config.yaml
model: "self-supervised image encoder"
dataset: "regions of photos with short descriptions (Visual Genome)"
train_examples: 50862
image_size: 32
grayscale: true
crop_scale_min: 0.4
horizontal_flip: true
color_jitter: 0.4
method: "simclr"
arch: "convmixer"
norm: "batchnorm"
hidden_act: "relu"
patch_size: 4
depths: [8]
kernel_size: 9
widths: [192]
projector_hidden: 1024
projector_out: 128
projector_hidden_layers: 1
temperature: 0.2
init: "orthogonal"
optimizer: "soap"
beta2: 0.95
learning_rate: 0.0049
beta1: 0.95
shampoo_beta: 0.95
eps: 1e-08
precondition_frequency: 20
max_precond_dim: 512
merge_dims: false
one_sided: true
adamw_lr_other_params: 0.0012
max_grad_norm: 0.5
max_steps: 29800
batch_size: 256
epochs: 150.0
lr_schedule: "cosine"
final_lr_fraction: 0.01
warmup_steps: 890
weight_decay: 0.03
adamw_weight_decay_other_params: 0.01
Rows from block 5 of a small self-supervised image encoder, named by matrix and row number. Each number is 500 + 25 x the weight over its row's rms, rounded and kept within 0 to 999. All counts start at 0. Numbers have three digits each. After the name is the row's rms in percent of the matrix's.
After each channel's rows are labels from the 100 images, of 14848, where the channel reaches its highest value: "responds to" is what is common among them. Only what is clearly more common there than usual is listed. The data: regions of photos with short descriptions (Visual Genome). In brackets: how many of the 100, against the usual share in percent.
# pw: pointwise conv (model.blocks.5.pw.weight, 192x192x1x1), inputs 0-191

pw.186 104:478569520507529505502497506523502470490500503515494510514511471485528504493481465426503510524551518528520489515489499500492464494511476465533497491474485526490551535487560523502473511513527506471472490515492492479536493500507478524529484510490505518477508504487482513494514486492496540552505512558454491500510490470471522495466489495475504500487455504460505490459503496500484515516485443496494508481493489504482517490500502476509499481499472499469532510515487493538502493480488485522492488486506465492444486520482488586563600503541513456508483498522545487531465474513462482527
responds to: text has "sign" (35 vs 2.1)

pw.47 104:572495494484503509516505503523486532445490492504481530499482487502480486527486460520486507473488479526506480487491506466485507519499458499499480496510514489516519499491484511479482477557481502505512519486536509506473546504517480509496511555487491433484494489478478473486528466485548482484516442463499492552499473508565510503536466525538505478500491506480500472514535514525495494518492522477487561507494518529512501485501483518491484476501504433553515499501443512520482463499489484458511469495418472492466472499489527499505456521513498530471486456472463471466485484538483491514
responds to: text has "man" (25 vs 8.5)

pw.188 099:452496504507481506454419495522506517502506475530494484540493530517529495531503490501486459457514502513504518520520511548486506514525495512495475448513492499493461514469507478506522540513493502534454498491484482486446492515500482499492512466485462516473509519472521469521528496508474536470488515523504536464474487471492510505497548472536530475493510503454538463518493492480457506486472443469491469517510520526490499499494541510537489526536438485504509479506488511516536500513532485523495495503494550505501496469456488546543557485513475452528490495502522523533515464512452497519
responds to: text has "sign" (31 vs 2.1)

pw.189 093:522522513514505528462479482462504460490503493481501497499448532467498524496478508467507491549504458524479506499497495517432500467488515490589472545514508540506516483444522489518493510479458491463508505495505443483532489499518512494445514499481514488525440481503473491505499474509510509469543472481480514489504479464443499485504490525488483498479508518482490475527508476477500460498553499531534489540488507489468471471501513500506511501473546477496531496452469502478500479486545514530496485542510527494475496490515499566544532479488519512503510512469510528552492520481504481492
responds to: text has "sign" (29 vs 2.1)

pw.103 098:507516510467505484496505499488490465527441526504496513540460514440478482517531526506502477477496502486509486531488498523484485525468473560503473475495530461478511479528479470504484481481455473510458513468493506491511499463521511478487515522458478499521487541509503475534534472500535478477526461520517510505492464505484512480506459539494484477482469531510495472498531465514500495496494542535574492466479491520516525514501544543492508539528495484504514403447529483509507523533462494511474501518499473534451469490529505500520505495542478526487505455493512514506506519509511486514
responds to: text has "man" (25 vs 8.5)

pw.168 096:488500487546476530534496517465508488505483511465487482476491517494505498523485496516477511519525520500524466520498478453451492538542482497499459503492515497510498462490510505470491530526489493502519498491508503477478481502498530491467529453471510549485451507497501489492511529518489476450483459542495507479519495556514529509551544497529549508549501471471515510541476441466486505485466468486467504484488529470510500544528526521516491503495517490459505438515521534482507524544444507489449521469539502532475490527507505524511552481486501477489515447491488516479488477482464509519
responds to: text has "black" (26 vs 7.3)