config = dict(
    arch='convmixer',
    model='self-supervised image encoder',
    dataset='regions of photos with short descriptions (Visual Genome)',
    train_examples=50862,
    image_size=32,
    grayscale=True,
    crop_scale_min=0.4,
    horizontal_flip=True,
    color_jitter=0.4,
    method='simclr',
    norm='batchnorm',
    hidden_act='relu',
    patch_size=4,
    depths=[8],
    kernel_size=9,
    widths=[192],
    projector_hidden=1024,
    projector_out=128,
    projector_hidden_layers=1,
    temperature=0.2,
    init='orthogonal',
    optimizer='soap',
    beta2=0.95,
    learning_rate=0.0049,
    beta1=0.95,
    shampoo_beta=0.95,
    eps=1e-08,
    precondition_frequency=20,
    max_precond_dim=512,
    merge_dims=False,
    one_sided=True,
    adamw_lr_other_params=0.0012,
    max_grad_norm=0.5,
    max_steps=29800,
    batch_size=256,
    epochs=150.0,
    lr_schedule='cosine',
    final_lr_fraction=0.01,
    warmup_steps=890,
    weight_decay=0.03,
    adamw_weight_decay_other_params=0.01,
)
Rows from block 3 of a small self-supervised image encoder, named by matrix and row number. Each number is 128 + 32 x the weight over its row's rms, rounded and kept within 0 to 255. All counts start at 0. After the name is the row's rms in percent of the matrix's.
After each channel's rows are labels from the 100 images, of 14848, where the channel reaches its highest value: "colour at peak" is the nearest of a few named colours to the mean colour under the peak. Only what is clearly more common there than usual is listed. The data: regions of photos with short descriptions (Visual Genome). In brackets: how many of the 100.
# pw: pointwise conv (model.blocks.3.pw.weight, 192x192x1x1), inputs 0-63

pw.137 095 [148 106 118 218 100 151 109 187  92 136 155 145 106 157 119  76  74 150 142 102 166 139 121  87  68 130  66 120 182 131  88 111  99 179 114 203 143  70 123 150 128  77 129 133  95  84 145 179 192 102 168 140 127  97 116 162 156 139  92 101 112 126  48 109]
colour at peak: black (89)

pw.49 105 [106 121 121 129 104  99 145 128 110 118 141 134 148 118 118 130  70 172 138 166 127 112 118 118 144 156 127 151 131 120 232 128 192 142 147  94  98  88 116 111 161  89 106 108 126  22 130  98 128 141 154 151 139 122 124  73  94 135 123  96 131 126 149 131]
colour at peak: white (80)

pw.102 091 [ 91 176  59 177 124 109 136 125 168 191 163 179  96  76 151 124 139 110 142  80 117  57 189  82  80 124 133  83 153 134 133 108 124 153 123 101 118 137 112 104 123 122  60 112 117 114  89  69 108  84 148 124  93 111 158 171 131  68 116  97 116 120 101 154]
colour at peak: black (92)

pw.14 092 [183 155 132 134 158 155 116 155 160 158 112 125 130 125 202 143 108  92 148 110  77 126  75 141  32 123 107 129 127 146 156  96 204  85 137 175 186 201 151 126 133 118 122  68  70 125 130 153  91  75 119 107 143 159 124 133 116 189 140 103 170 135  83 110]
colour at peak: black (72)

pw.178 117 [135  80 155 128  87 100 142 128 186  97 120 102 139 134 103 175  88 101 145  83 135   0 132 109 166 148 100 151 128 189 134 143 137 156 120 115 112  83  82 151 146 115 132 126 117  97 131 121 154 114 137 117 120  78 114 141 119 126 141 109 221 160 127 140]
colour at peak: black (66)

pw.66 090 [182 165 130 160 136  97 176  90 146 117 121 178 238 101 148 119 116 141  93  70 167 100 121 165 114 131  93  64 108  59 155  62 111 130 157 128 129 164 110 162  84 174  87 140  74 125 113 174 111 102  95 131  70 109 196  97 150 163 111  81 116 158  89 132]
colour at peak: black (82)

pw.127 095 [ 88 203  82 142 155 147 152 103  93  66  99 115  37 163 128 145 178 143 101 116 141 120 195 143 163 136 162 129  96 123  96 151 178 111 134  98 103  86 144 118 112 120 138 137 163 162  78 116 174  93 125 155 124  99 214 108 139 118 137 137  97 139 114 116]
colour at peak: white (37)

pw.109 103 [114 145 104  95 128 227 127  75 115 101 127 118 135 104 156 209  92 103 120  91 169 124 138 104  95 116 104  83  75 131 149 110 156 114  94 161 114  98 104 140 165  66 118 178 114 106 103 147 157  12 175 118 146 136 124 136 135 115  53  75 128 127  57  94]
colour at peak: black (56)

pw.128 104 [140  91 143 121 103 128  76 140 135 129 133 125 153 143  98 137 114 161 130 135 122  91  90 169  88 141  96  89  94 139  75 132 110 118 173 133 113 168 144 124 103 108 118 129 156 168 136 158  91 102 122 179 201 102 130 135 115 132 132 128 131 116 192 151]
colour at peak: white (71)

pw.141 094 [203 154 121 133 165 114 149 102 155 144 168 150 111 148 135 122 131  78 137 188 131 132 130 127 133 121 122  97 138 114 106  90  77  54 143  92 128 101 162 117  93 135 121 118 169  89 167 124  86 148  86 112 190 119 157  82 149 167 149 120 154 125 134 149]
colour at peak: white (67)

pw.161 087 [130 145 100 135 177 101 157  72  49 152  77  95  86 121  35 128 137 116 161 157  78 118 134 123 120 164  93 147 107 149 111 182 135  84 126  61 146  80  76 129 183 166 119 117 149 111 148 132 200 161 151 127 140 116 162  93 141  77 166 159 114 115  63  99]
colour at peak: white (84)

pw.44 107 [135 142 126 173 112 120 110 104  80 142 125 148 142 154 200 120 122 116 146 149 215 171 105 123 144 136 125 103 146 117  98 131 133 158 168 119 116 126 137 124 100 129 132 105 133 162 126 113  81  84 139 131 206 121  78 100 105 157 123 128 122 131 164 166]
colour at peak: black (85)

pw.39 101 [ 73  68 160 169 126 134 112 184 147 111 142 132 136 190 112  84 142 148 129 137  91  58 148 152 147  95  96 118 173 125 145  88 137 136  76  93 130 149  95 135 133 119 172 118 110 130 112 123 168  91 157 144 144 112 144 141 160 120 170 128 131 104 158 162]
colour at peak: white (40)

pw.27 095 [130 137 151 140 198 144 126 147 159 139 168 106  80  98 119  75 146  85 129 124  85  80 164 112 129 136 103  58 110  86  93 136   7  82  81 142 123 151 141 156 141 139 160 108 119  74  84  77 176 144 144 118 164 143 228 108 192 153 116 112 138 121 160 114]
colour at peak: black (52)

pw.31 100 [144 114 126 174 199  72 129 182  89  92 183 102  90 121 132 124 150  98 158 144 128 151 170 123 151 119 110 142 192 150 113 160 103  53  77  77 108 132 121 105 201 110  94  55 132 158 153 167 185  86 131 130 145 126 159  69 120 115 133 176 108  93 139 119]
colour at peak: white (77)

pw.151 100 [ 98 161 146 122 151 105 139  76 111 131 140 117 101 100 126 152 128  94 143 121 146  94  86  84 138 191 119 117  87 140 129 113 132  65 134  56 110 126 156 134 124 122 103  79 153 104  99 108 121 109 152 122 147 105  75 149 101 106 163 102 126 110 140 129]
colour at peak: black (66)

pw.33 094 [143 121 117 101 107 114 118 200 121 130 128 126  84 101 149  80 151  57 102 100 149 161 165 149 135 124 123 111 156 118  94 101 158 220 149 150 109 131 166 100 109 158 121  84 182 141  86 147 130  78 142  96  80 128 143 151 151 129 158 175 123 140 140 120]
colour at peak: black (96)

pw.29 098 [139 133 210 123 165 138 121  91 255  67 146 124 139 122 176 142 137 140 144 149 100 162 115 185 132 139 129 124 147  91 118 127 125 129 140  93 116 158 164 102 127 130  18 105 132 136 124 161 116 101 143 121 153 132 179 116 102 218 132 130 137 119 116 113]
colour at peak: white (34)

pw.189 092 [100  90 138 167 142 143 173 183 120 137 139 137 103 185  63 223 209 191 142 114 132  97 101 130 114 155 159 149 120 115 138 127 123 127 117  99  96 109 153 117 182  92 124  94 139 134 143 217 147  66 105 116 149 106 140 134 135  94 125 160 109 127 111 123]
colour at peak: white (55)

pw.75 109 [146 137 123 150 129 131 152 126 129  53  96 113  82 144 175 109 157 143 140 123 135 224 137 130 130 166 128 122 117 132 131 152 109 148 149 123 118 107  92 135 137 110  74 118 106  43 137  79  99 184 104 170 106 122  43 142 111 136 131 100 156 125 110 128]
colour at peak: black (91)

pw.34 096 [115 157 168 161 118 166 153 199 113 142 138 106 105 165  96  67 145  93 106 138 142 188 122 174 104 149 151  79 136  79 152 119 127 132  81 138 147  92 117 100 151 123 115 189 166 147  87  90 223  57 113 134 151 122 141  95 130 101 141 110 122 125 124 209]
colour at peak: white (26)

pw.67 102 [174 124 149 113 211 119 152 162 159  58 126 104  99 156 130 119 208 137 152 108  98 194 113 211 155 132 176 142 126 105  87 116 124 131 135  93 129 125 134  85 122 158 138 123 108 151 168 161  81  85 144 136  86 117 171  83 123 159 117 174 103 146 144 161]
colour at peak: white (71)

pw.93 099 [156 138 157 169 108 146  92 117 184 186  85 173 208  85 126  60  99 113 146 129 148  80 129 108 143 127 148 124  97 146 218 153 130 159 169 139 139 148 104 161 157  50 149 142 109 124  76  97  89 134 126 125 171 117 120 127 132 105 143 121 124 148 140 137]
colour at peak: black (52)

pw.100 097 [193 114 108 100 109  66 152 157  90 161 129 101 169 123 120 104 113 107 136 132 195 135 138 115  77 178  59 130 120 107 139 151 156 154 152  61 117 106 134  96  95  65  97 111 123 115 162 149 154 176 151 118 116 104 129  86 168  80 159 106 102  64 182  96]
colour at peak: white (69)

pw.113 089 [143 106 125 141 163 171 161 136 155 139 145 144 142 199  50 121 153 155 103 101 108 164 132 190  81 130 105  96 127 124 106 114 118  30  84 119 165 160 151 111 134  71 136 118 137 112  95  88 143  83 152 158 155 110 180 107 130 128 137 131 128 120 107 178]
colour at peak: white (44)

pw.22 091 [119 177 154  96 165  74 149 166 150 125  99 167 100 124 153  74 135  91 118  57  90 118 117 108  87 166 103 147 147 159 168  54 101  80 164 144 107 166 148 137 173  87 118 113 105 148 177 158  99  45 208 137 108 115 164 154  99 171 114 141 153 119 187  84]
colour at peak: black (57)

pw.74 090 [116 136 123 153 106 126 115  96 111 101 143 111  82  91 190  90 115 126 150 122 133 175 135 131  74 129 143 171  86 108 106  47 133  80 137 158 133  97  77  84 165 103  76 143 113  86 127  99 114  95 143 130 131  99 167 104 149 120 138 131  97 104 161 111]
colour at peak: black (93)

pw.148 093 [185 133 122  89  75 116 121  76 154  92 114 116  85 172  75  68 175  93 106 119 111 121 100 130  68  85 117 112 130 135 119 109 133  85 121 157  98 157 109  94 139 156 168 156  91 115 140 120 118  66 141  88 190 157 117  86 144 192 109 112 171 147  95 115]
colour at peak: white (28)

pw.21 110 [119 111 125 117 139 131  94 150  68 106 101 111 123 133 139 110 107  90 111  81 152  98 172 114  94 151 124  74 104 122 195 125 199  84 105 122 125  92 105 144 111 113 128  91 108 144 140 138 178   9 138 149 107 122 122 148 240 169 133 118 146 127  87  84]
colour at peak: white (25)

pw.163 092 [120 113 255 134 159 127 148  99 252 169 117 114 152 110 142 131 155 103 130 110 156  54 136  78 138 110 107 154 123  79 124 121 121 123 147  87 110 162 132 144 165 127  52  94 138 116 137  67 117 131 122 108 114 121 131 163 125 145 161 134 164 128 100 122]
colour at peak: black (59)

pw.131 095 [149 119 126 125 190 115  33 135 131 133 162 125 166 100 103  80  93  96 200 112 155 132 102 127 133 149 127 179 140 171 104 157  93  95 138 129 159 124 102 143 139 114 157 121 122 131 136 129 160 179 129 127 124 139 167 110 119 141  87 173 137 131 141 135]
colour at peak: black (79)

pw.61 095 [105 100  86 159 110 155 131 161  70 103 149 134 182 145 232 178 178 161 124 130 155 234 188  86 120 133 152 151 120 136 124 110 131 174 143  95 173 192  76 112 114  95  66  69 101 129 130 169 114 162 139 129 105 123 104 195 170  79 145 105 159 153 118 146]
colour at peak: black (90)

pw.155 102 [179 136  99 128 155  89 164  96 122 119 164 131 201 101 138 111 109 131 176 118 157 163 131 137 210 135 129 178 103 154 148 146  99 158 148 136  88 183 146 111 135 110  86 108 148  65 165 105  87 141 123 110 162 148  43  84  99 141 181 105 197 164 105 114]
colour at peak: white (57)

pw.58 098 [149 113 130  47  86  87 150 165 117 138 113 144 184  97 172 127 163 111 117 129 122 149 157 101  86 133 124 134 152 121 194 139 130 154 177 148 143 159 180  39  57 156  78 105 123 168 112 114 131 113 143 148  65 122 141 103 130 134 119 138 163 126 119 126]
colour at peak: black (56)

pw.20 091 [163 100 138 135  79  89 148 179 132  83  83  97 120 175  56 143 170  72 114  92 166 156 149 125 137  92 153 104 140 114  95 133 151 142 103  87 112 147 155 149 117 157 156  47 146 130 117 188 138  89 116 139 111 141 157 124 170 136 104 156 163 138 117 105]
colour at peak: white (62)

pw.76 088 [115 137 128 164 168  69  92 119 175 124 155 121 132 123 154  66 150 150 143 160 180 153 179 114  99  78 116  95 126 124 128 114 104 119  97 150 106 106  49 162 158 114 130 150 130 133  91  78 185 127 108 110 119 134 123 146 150 109 105 154  88 142 136 111]
colour at peak: black (88)

pw.60 093 [117 156  54 122  67 142 118 144 125  72 146 103 133 145 171 125  83 114 123 142 137 191 129 145 108 169 135  99 117 127 108 133 122 135 149 127 128  78 122  95 126  96 176 124  99 194 112  73 129  99 142 122 161 107 242  93 109 126  88 147 138 119 111 166]
colour at peak: white (29)

pw.126 103 [121 171 134  97 128 119 115  40 174 127 188  96 135  73 145 198  89 128 135 136 185 160 102 173  92 149 122 129 130 112 133 126 116 104 134 112  96 117  94 160 117 143  87  74 164 116 100  88 103 191 125 100 186 132 127 133 117 134 160  93 138 150 154 154]
colour at peak: black (68)

pw.42 101 [150  72  97 107 151 106 137 132 113  61 152 146  59 191 128 128 167 137 110 104 106 162 134 141 133 122  96 132 136 123 107 113 174 128 146 151 114 141 135  87 121 137 180 110 165 117 133 152 130 127 157 177 165 138 185 109 147 158 105 135 139 132  96  95]
colour at peak: white (42)

pw.190 093 [106 155 112 133 146  97  83 147 156 140  97  79 153  87 136  93 164 105 120 125  94 133 189 116 174 139 159 142  59 109 142 108 105 227 130  81 159  92  83 117 161 148  81 109  81 153 117 139 123 129 128  80  41 148 132 131 139 114 142 130 128 121  89 173]
colour at peak: black (47)

pw.117 095 [148 128 121  99 149 123 158 115 117  39 129 123 126 156 100 163 168 123 137 113 112 141 127 137 153 150 130 133 130 155 135 130 144 107 127  79  97 123 162  48 122 115 128  53 155 172 143 170 157  92 128 127 191 114 168  83 164 150 119 138 133 116 113 121]
colour at peak: white (84)

pw.56 100 [144 119 154 109 148 153 178 127 153 173 103 181 124 100 128 157 146 144 130  67 120 124 164 143 101  93  94 135 113 120 101  30 161 125 107 226 128 137 132 128  88  57 159 190  84  96 134  94 161 137 181 159 121 174 104 134 155 137  84  49 104 132  99 118]
colour at peak: black (66)

pw.103 095 [179 195  91 165  86 167 141 121  84 162 139 104  81 109 148 144 129 119 130 172 153  71 160  93 151 139 107 116 154 114 132 124 163 148 129 138 165 109  82 113 144 192 101 138  84 189  91  88 104 141 144 157 134 112  88 201 131 145 130 100 135 131 104 142]
colour at peak: black (77)

pw.170 103 [132 106 143  84 144 139 138  80 191 184 106 130  83 163 129 184  81 109 146 172 179 119 116 123 157 124 129 135 146 131 111 102 135 173 125 160 101 110  92 121 108  79 139 123 118 164 142 104 100 101 123 149 194 142 109 146 113 115 116 131 109  71 116  64]
colour at peak: black (78)

pw.5 089 [149 196  93 147 115 144 132 121 120 143 156  51 157 106 135 144 143  77  94 140 141 179 172 128 102  89 153  50  78  80 172 162  77  95 136  56 108 121 139  90 108 129  64  80 204 143 112 101 133 131 111 121 143  66 123 129 118  75 171 125 114 148 125 178]
colour at peak: white (57)

pw.173 107 [192 157 149 105 158 111 150 138 168  84 154 161 182 206 122 108 142 134 137 122  72 172  96 203 100 184 116  96 135 142 103 117  80 129 153 120 141  87  96 160 103 144 123 110 140 101 132 163 107 166 137 129 137 150 215 127 135 193 105 119 126  85  46 127]
colour at peak: white (51)

pw.89 090 [ 84 102 104 123 131 127 135 101 126 118 130 122  84 139 188 144 153  92 132 107  95 153 191 144 125 121 105 115 159  97 159 185 118 145 113  96 120 101  66 100 115 133  75  88 109 107 113  47 149 110  96 125  69 146 145 102 140  86 134 144 114 145  82 169]
colour at peak: black (74)

pw.45 107 [122  92  95 111 101  92  90 174  97 137 150  92 112 120 123 139 159 176 173 104 148 111  49 130 198  83 120 138 145 216 132 115 168 180 115 137 112  78 111 143 115 110 177 107 123 191 136 130  96 114  90 147 142 104 120 158 121 129 122 160 138 105 183  90]
colour at peak: black (76)

pw.156 087 [125 156 140  93 131 134 125 127 166 100  91 156 153 132 104 100 143  76 153 100 120 109 116 121 115 110 199 169 245 167 110  38 106 148 166 136 162  99 145 138 119 158 117 157  97 135 114 150 103 132 137  76 115 143 158 111 144  90  18 147 103 124  41 135]
colour at peak: black (62)

pw.191 091 [ 49 104  96 149 126  60 152 152 140 138 101 109  94  42 174 116 116 119  97  97 104 139 105  56 148 149 100  94 130 149 105  77 211 107 111 146 161 163 102 120 145 127  96  94 111 103 130 184 203  81 137 173  80 112 168  74 135 143  90 111 149 123 133 127]
colour at peak: black (100)

pw.36 101 [117 187 115  92 116 115 100 144 121 142 149 160 171 146 108 132 126 139 127 137 134 141 147 137 212 146 153 115 144 152 138 138 100 171 195  82  96 149 121 150  94 178 139 185  91 109 132 160 122  13 137 140 115 129  95 103 109 142 115 184 135 137 164 115]
colour at peak: white (51)

pw.35 096 [161 141 108  96 158 130 133 146  86  90 133 155 104 109  77 122 169 134 156 116 109 117 153 128 143  68 122 139 114 104 118 165 129 133 123 132 158 121 145 127 127 114 150 122 170 128 136 222 139  87  97 131 163 126  98  85 115 131 108 154 112 149 103  97]
colour at peak: white (93)

pw.88 092 [ 91  98  82 134 120  68  88 138 136 198 144 147 138 150 155  93 121  68 128  58 133 155 112 133 102 166 103  98 147 123 101 122 113 131  72 143 151 108 135 131 144  62 179 113 166  86 107 224 137 130 128 119 143  83 117 155 133 135 154 111 127 136 113  89]
colour at peak: black (88)

pw.26 092 [180 134 107 111 115 128 123 108 151 108 166 150  73 147  93 177 146 152 110 159 133 104 138 136  73 127 118 156 130 123 120 136 150 124 112 117 197  81  88 102 147 127 153 115 152 167 128 177 123 142 138 166 149 103 159  37  96 153 146 138 103 106 146 122]
colour at peak: white (65)

pw.159 103 [194 132  76 108  77 117 154 170 127  65 194 124 199 138 149 171 100 161 143 156  72 183 141 173 168 171 133 152 148 127 102 167  79 138 100 100 139 129 116  99 122 142 123 124 119  85 106 165 125 140 141 140 133 127 105  77 118  86 121 149 162 129 110 127]
colour at peak: white (63)

pw.23 096 [116 124 111 139 125 132  77 123 112 102 103 124  46 108 116 125 183 193 120 141 131 191 161 135 160 110 116 131 177 114 135 146 143 188  87 150  93 105  72  94 156 120 133 148 140 135 165 142 236  92 144 180 149 176 172 104  87 131 143 144 148 112  58  87]
colour at peak: white (40)

pw.10 099 [132 108 144  69 141 162 136 142 118 122 112 173  92  90 134 108 196 115 140 129  78 138 121 134 114  86  80 143 125 130 118 139 154 115  58 121 120 111 139 127 182 146 131 190 107 112 118  97  81 112 160 161  98 107 131 108 193 159 116 144 141 119  93 132]
colour at peak: white (30)

pw.96 100 [123 125 136 171  76 144  94 139  53 152 132 143 141 132 114 133 104 128 119 166 177 148 144 159 124 155 104 165 139  97 167 122 165 114 119 114 145 157 103 104 128 133  81 178 101 225 149 152 120 174 126 151 128 114 133 182 110  56 137 101  55  57  90 139]
colour at peak: black (63)

pw.19 102 [129 160 140 142 175  97 118  80 147 157 160 155 104 110 140 133 170 136 144 152 141 143 147  75  87  90 163  88 158 133 159  38 119 189 133 131  73 102 105 137 129 127  97 115 103 127  80 128 141 100 125  53 173 126 113 173 133 122 140 119 132 134  71 110]
colour at peak: black (48)

pw.129 092 [150 105 110 168 132 121 164 146 127 159  78 128 137 183 202 149 162 128 132  83 187  84 152 129 120 157 201 133 146 133 115 131 149 104 147  99 111 144 101 124  84  77  91  96 115 165  88  68  86 149 147 153 180 113 124 128 120  93 159 127 102 124 161 142]
colour at peak: black (55)

pw.140 096 [115 173 190 110 160 116 100 140 144 111 172 175 128 112 114  93 124 106 134 106 104  74 135  98 104 122 104 104 141 129 149 145  50 101 124 185 121 147 181 135  85 113 184 137 129 182 104 111 190  80 133 141 138 164 125 125 136 171  89  93 160 132 136 152]
colour at peak: black (65)

pw.24 098 [ 99 154 126 125 184 161 105 223 164  78 136 144  97 118 105 126 119  95 160 130 107 138 121 181 149 111 133 197 131 161 169 144 188 167 130  47 186 116 116  97 103 103 107 123 121 139 162 161 140  74 114 126 133 137 125 110 120 107  66 163 123 186 102 157]
colour at peak: white (70)

pw.70 091 [ 90 140 128 144 129 135 125 149 159 155 126 116 121 101 126 158 120  97 146 109 117  15 155 122 142 108 134 130 121 114 127 123 164 126 109  76 124 110  98 173 146 132 118  57 156  77 127  56 142  96 114 110  85  94  94 209 159  66 163 125  92 137 161 141]
colour at peak: black (90)

pw.78 097 [ 68 129 103 161 182 111 146  74 166 121 172 119  93 144 193 139 121 130 144 105 120 172 141 127  92 103 156 128 176 108 103 134 117 103  32  94 132 104  67 151 169 130 113  71 185 103 109 105 221 133  85 135 175 152 109  87  87 165  95 110 115 117 115 157]
colour at peak: black (58)

pw.59 099 [173 141 137 135  49  82  92 155 131 115 180 181 129  79 147 104 130  99  98 118  80  97 117 146 169 170 112  59 132  98 144 101 111 188 134 109 101 121  75 155 120 114 125  96 170  66  79  77  93  75 137 155 141  97 100 124 101 108 143  81 153 134 131 126]
colour at peak: black (55)

pw.18 108 [120 149 119 106 140 128 131 100 170  43 138  88 130 125 124  94 117 127 143 117 109 141 154 119 130 155  90 116 134 170 129 137 105 142 124  69 137 130 140 120 111  92 136 116 109 111 126 184 113  96 135 136 146 105 179 107 142 163 116 192  17 205 127 128]
colour at peak: white (44)

pw.119 103 [191 112 135 118 151 104 143 129 163 103 170 187 165 135 101 109 126 130 168  93 182 172 111 115 114  65 127 154 138 139 133 105 105  87 112 161 131 184 121 155 140 129 104 102 110 118 148 171  97 116 122 123 103 123  62 227 173 140 133 125 121 137 155 147]
colour at peak: black (79)

pw.30 108 [133 125 131 130 129  97 107 138  94 148 165 124 105  62 112  98 145  92 161 234  99 142  87 123 188  45 213 144 170 124  96 135 113  71 122  58 139 137 130 118 152 186 123 122 107 173 119 153 124 106 100 140  66 112 178 131 137 133 147 185 120 132 174 113]
colour at peak: white (47)

pw.104 097 [139 125 139 110 114 141  79  78 119 134  47  95 230 154 137 157 122  97 107  80 122 135 109 119 128 182 134  85 146 114 160 162 161 207 139 133 131  98 127 138  71 137  91 116 107  94 147 114  62 173 124 173 174 118 155 167 112 113 112 143 152 125  80  59]
colour at peak: black (64)

pw.134 093 [131  98 116  90 192 122 147 104 102  76 158 127 148  55 132 122 129 172 130  94 133 109 120  55 154 111  95 142 169 126  32  82 120 143 129 139  56 145 119 100 117 106 100 157  82 144  99 100 119 133 213 140 109 139 123 149 131 127 105  90 101 116  91 145]
colour at peak: black (84)

pw.177 103 [109 135 121  93 119 125 103 143 145 195  24 134 115 147 125 156 146  26 122 128 122 164 152 137 113 165 112 116 106  94  64 140 245 179 131 118 126 165 160 121  81 115 113 114 118 162  78 164 116 101 160  97 119  88 115 118 165 143 146 138 139 118 157  89]
colour at peak: white (27)

pw.13 100 [147 128 151 154 145 110 130 160 145 175 187 179 144 132 111 131  75 112 144  65 185 123 159 100 125 148 109  92 139 138 123 129 101 139 134 114  67 171 163 192 110 108  71 118 140  82 121  95 134  67 117 100 129 105 103 141 142 132 114  96  99  75 116 104]
colour at peak: black (81)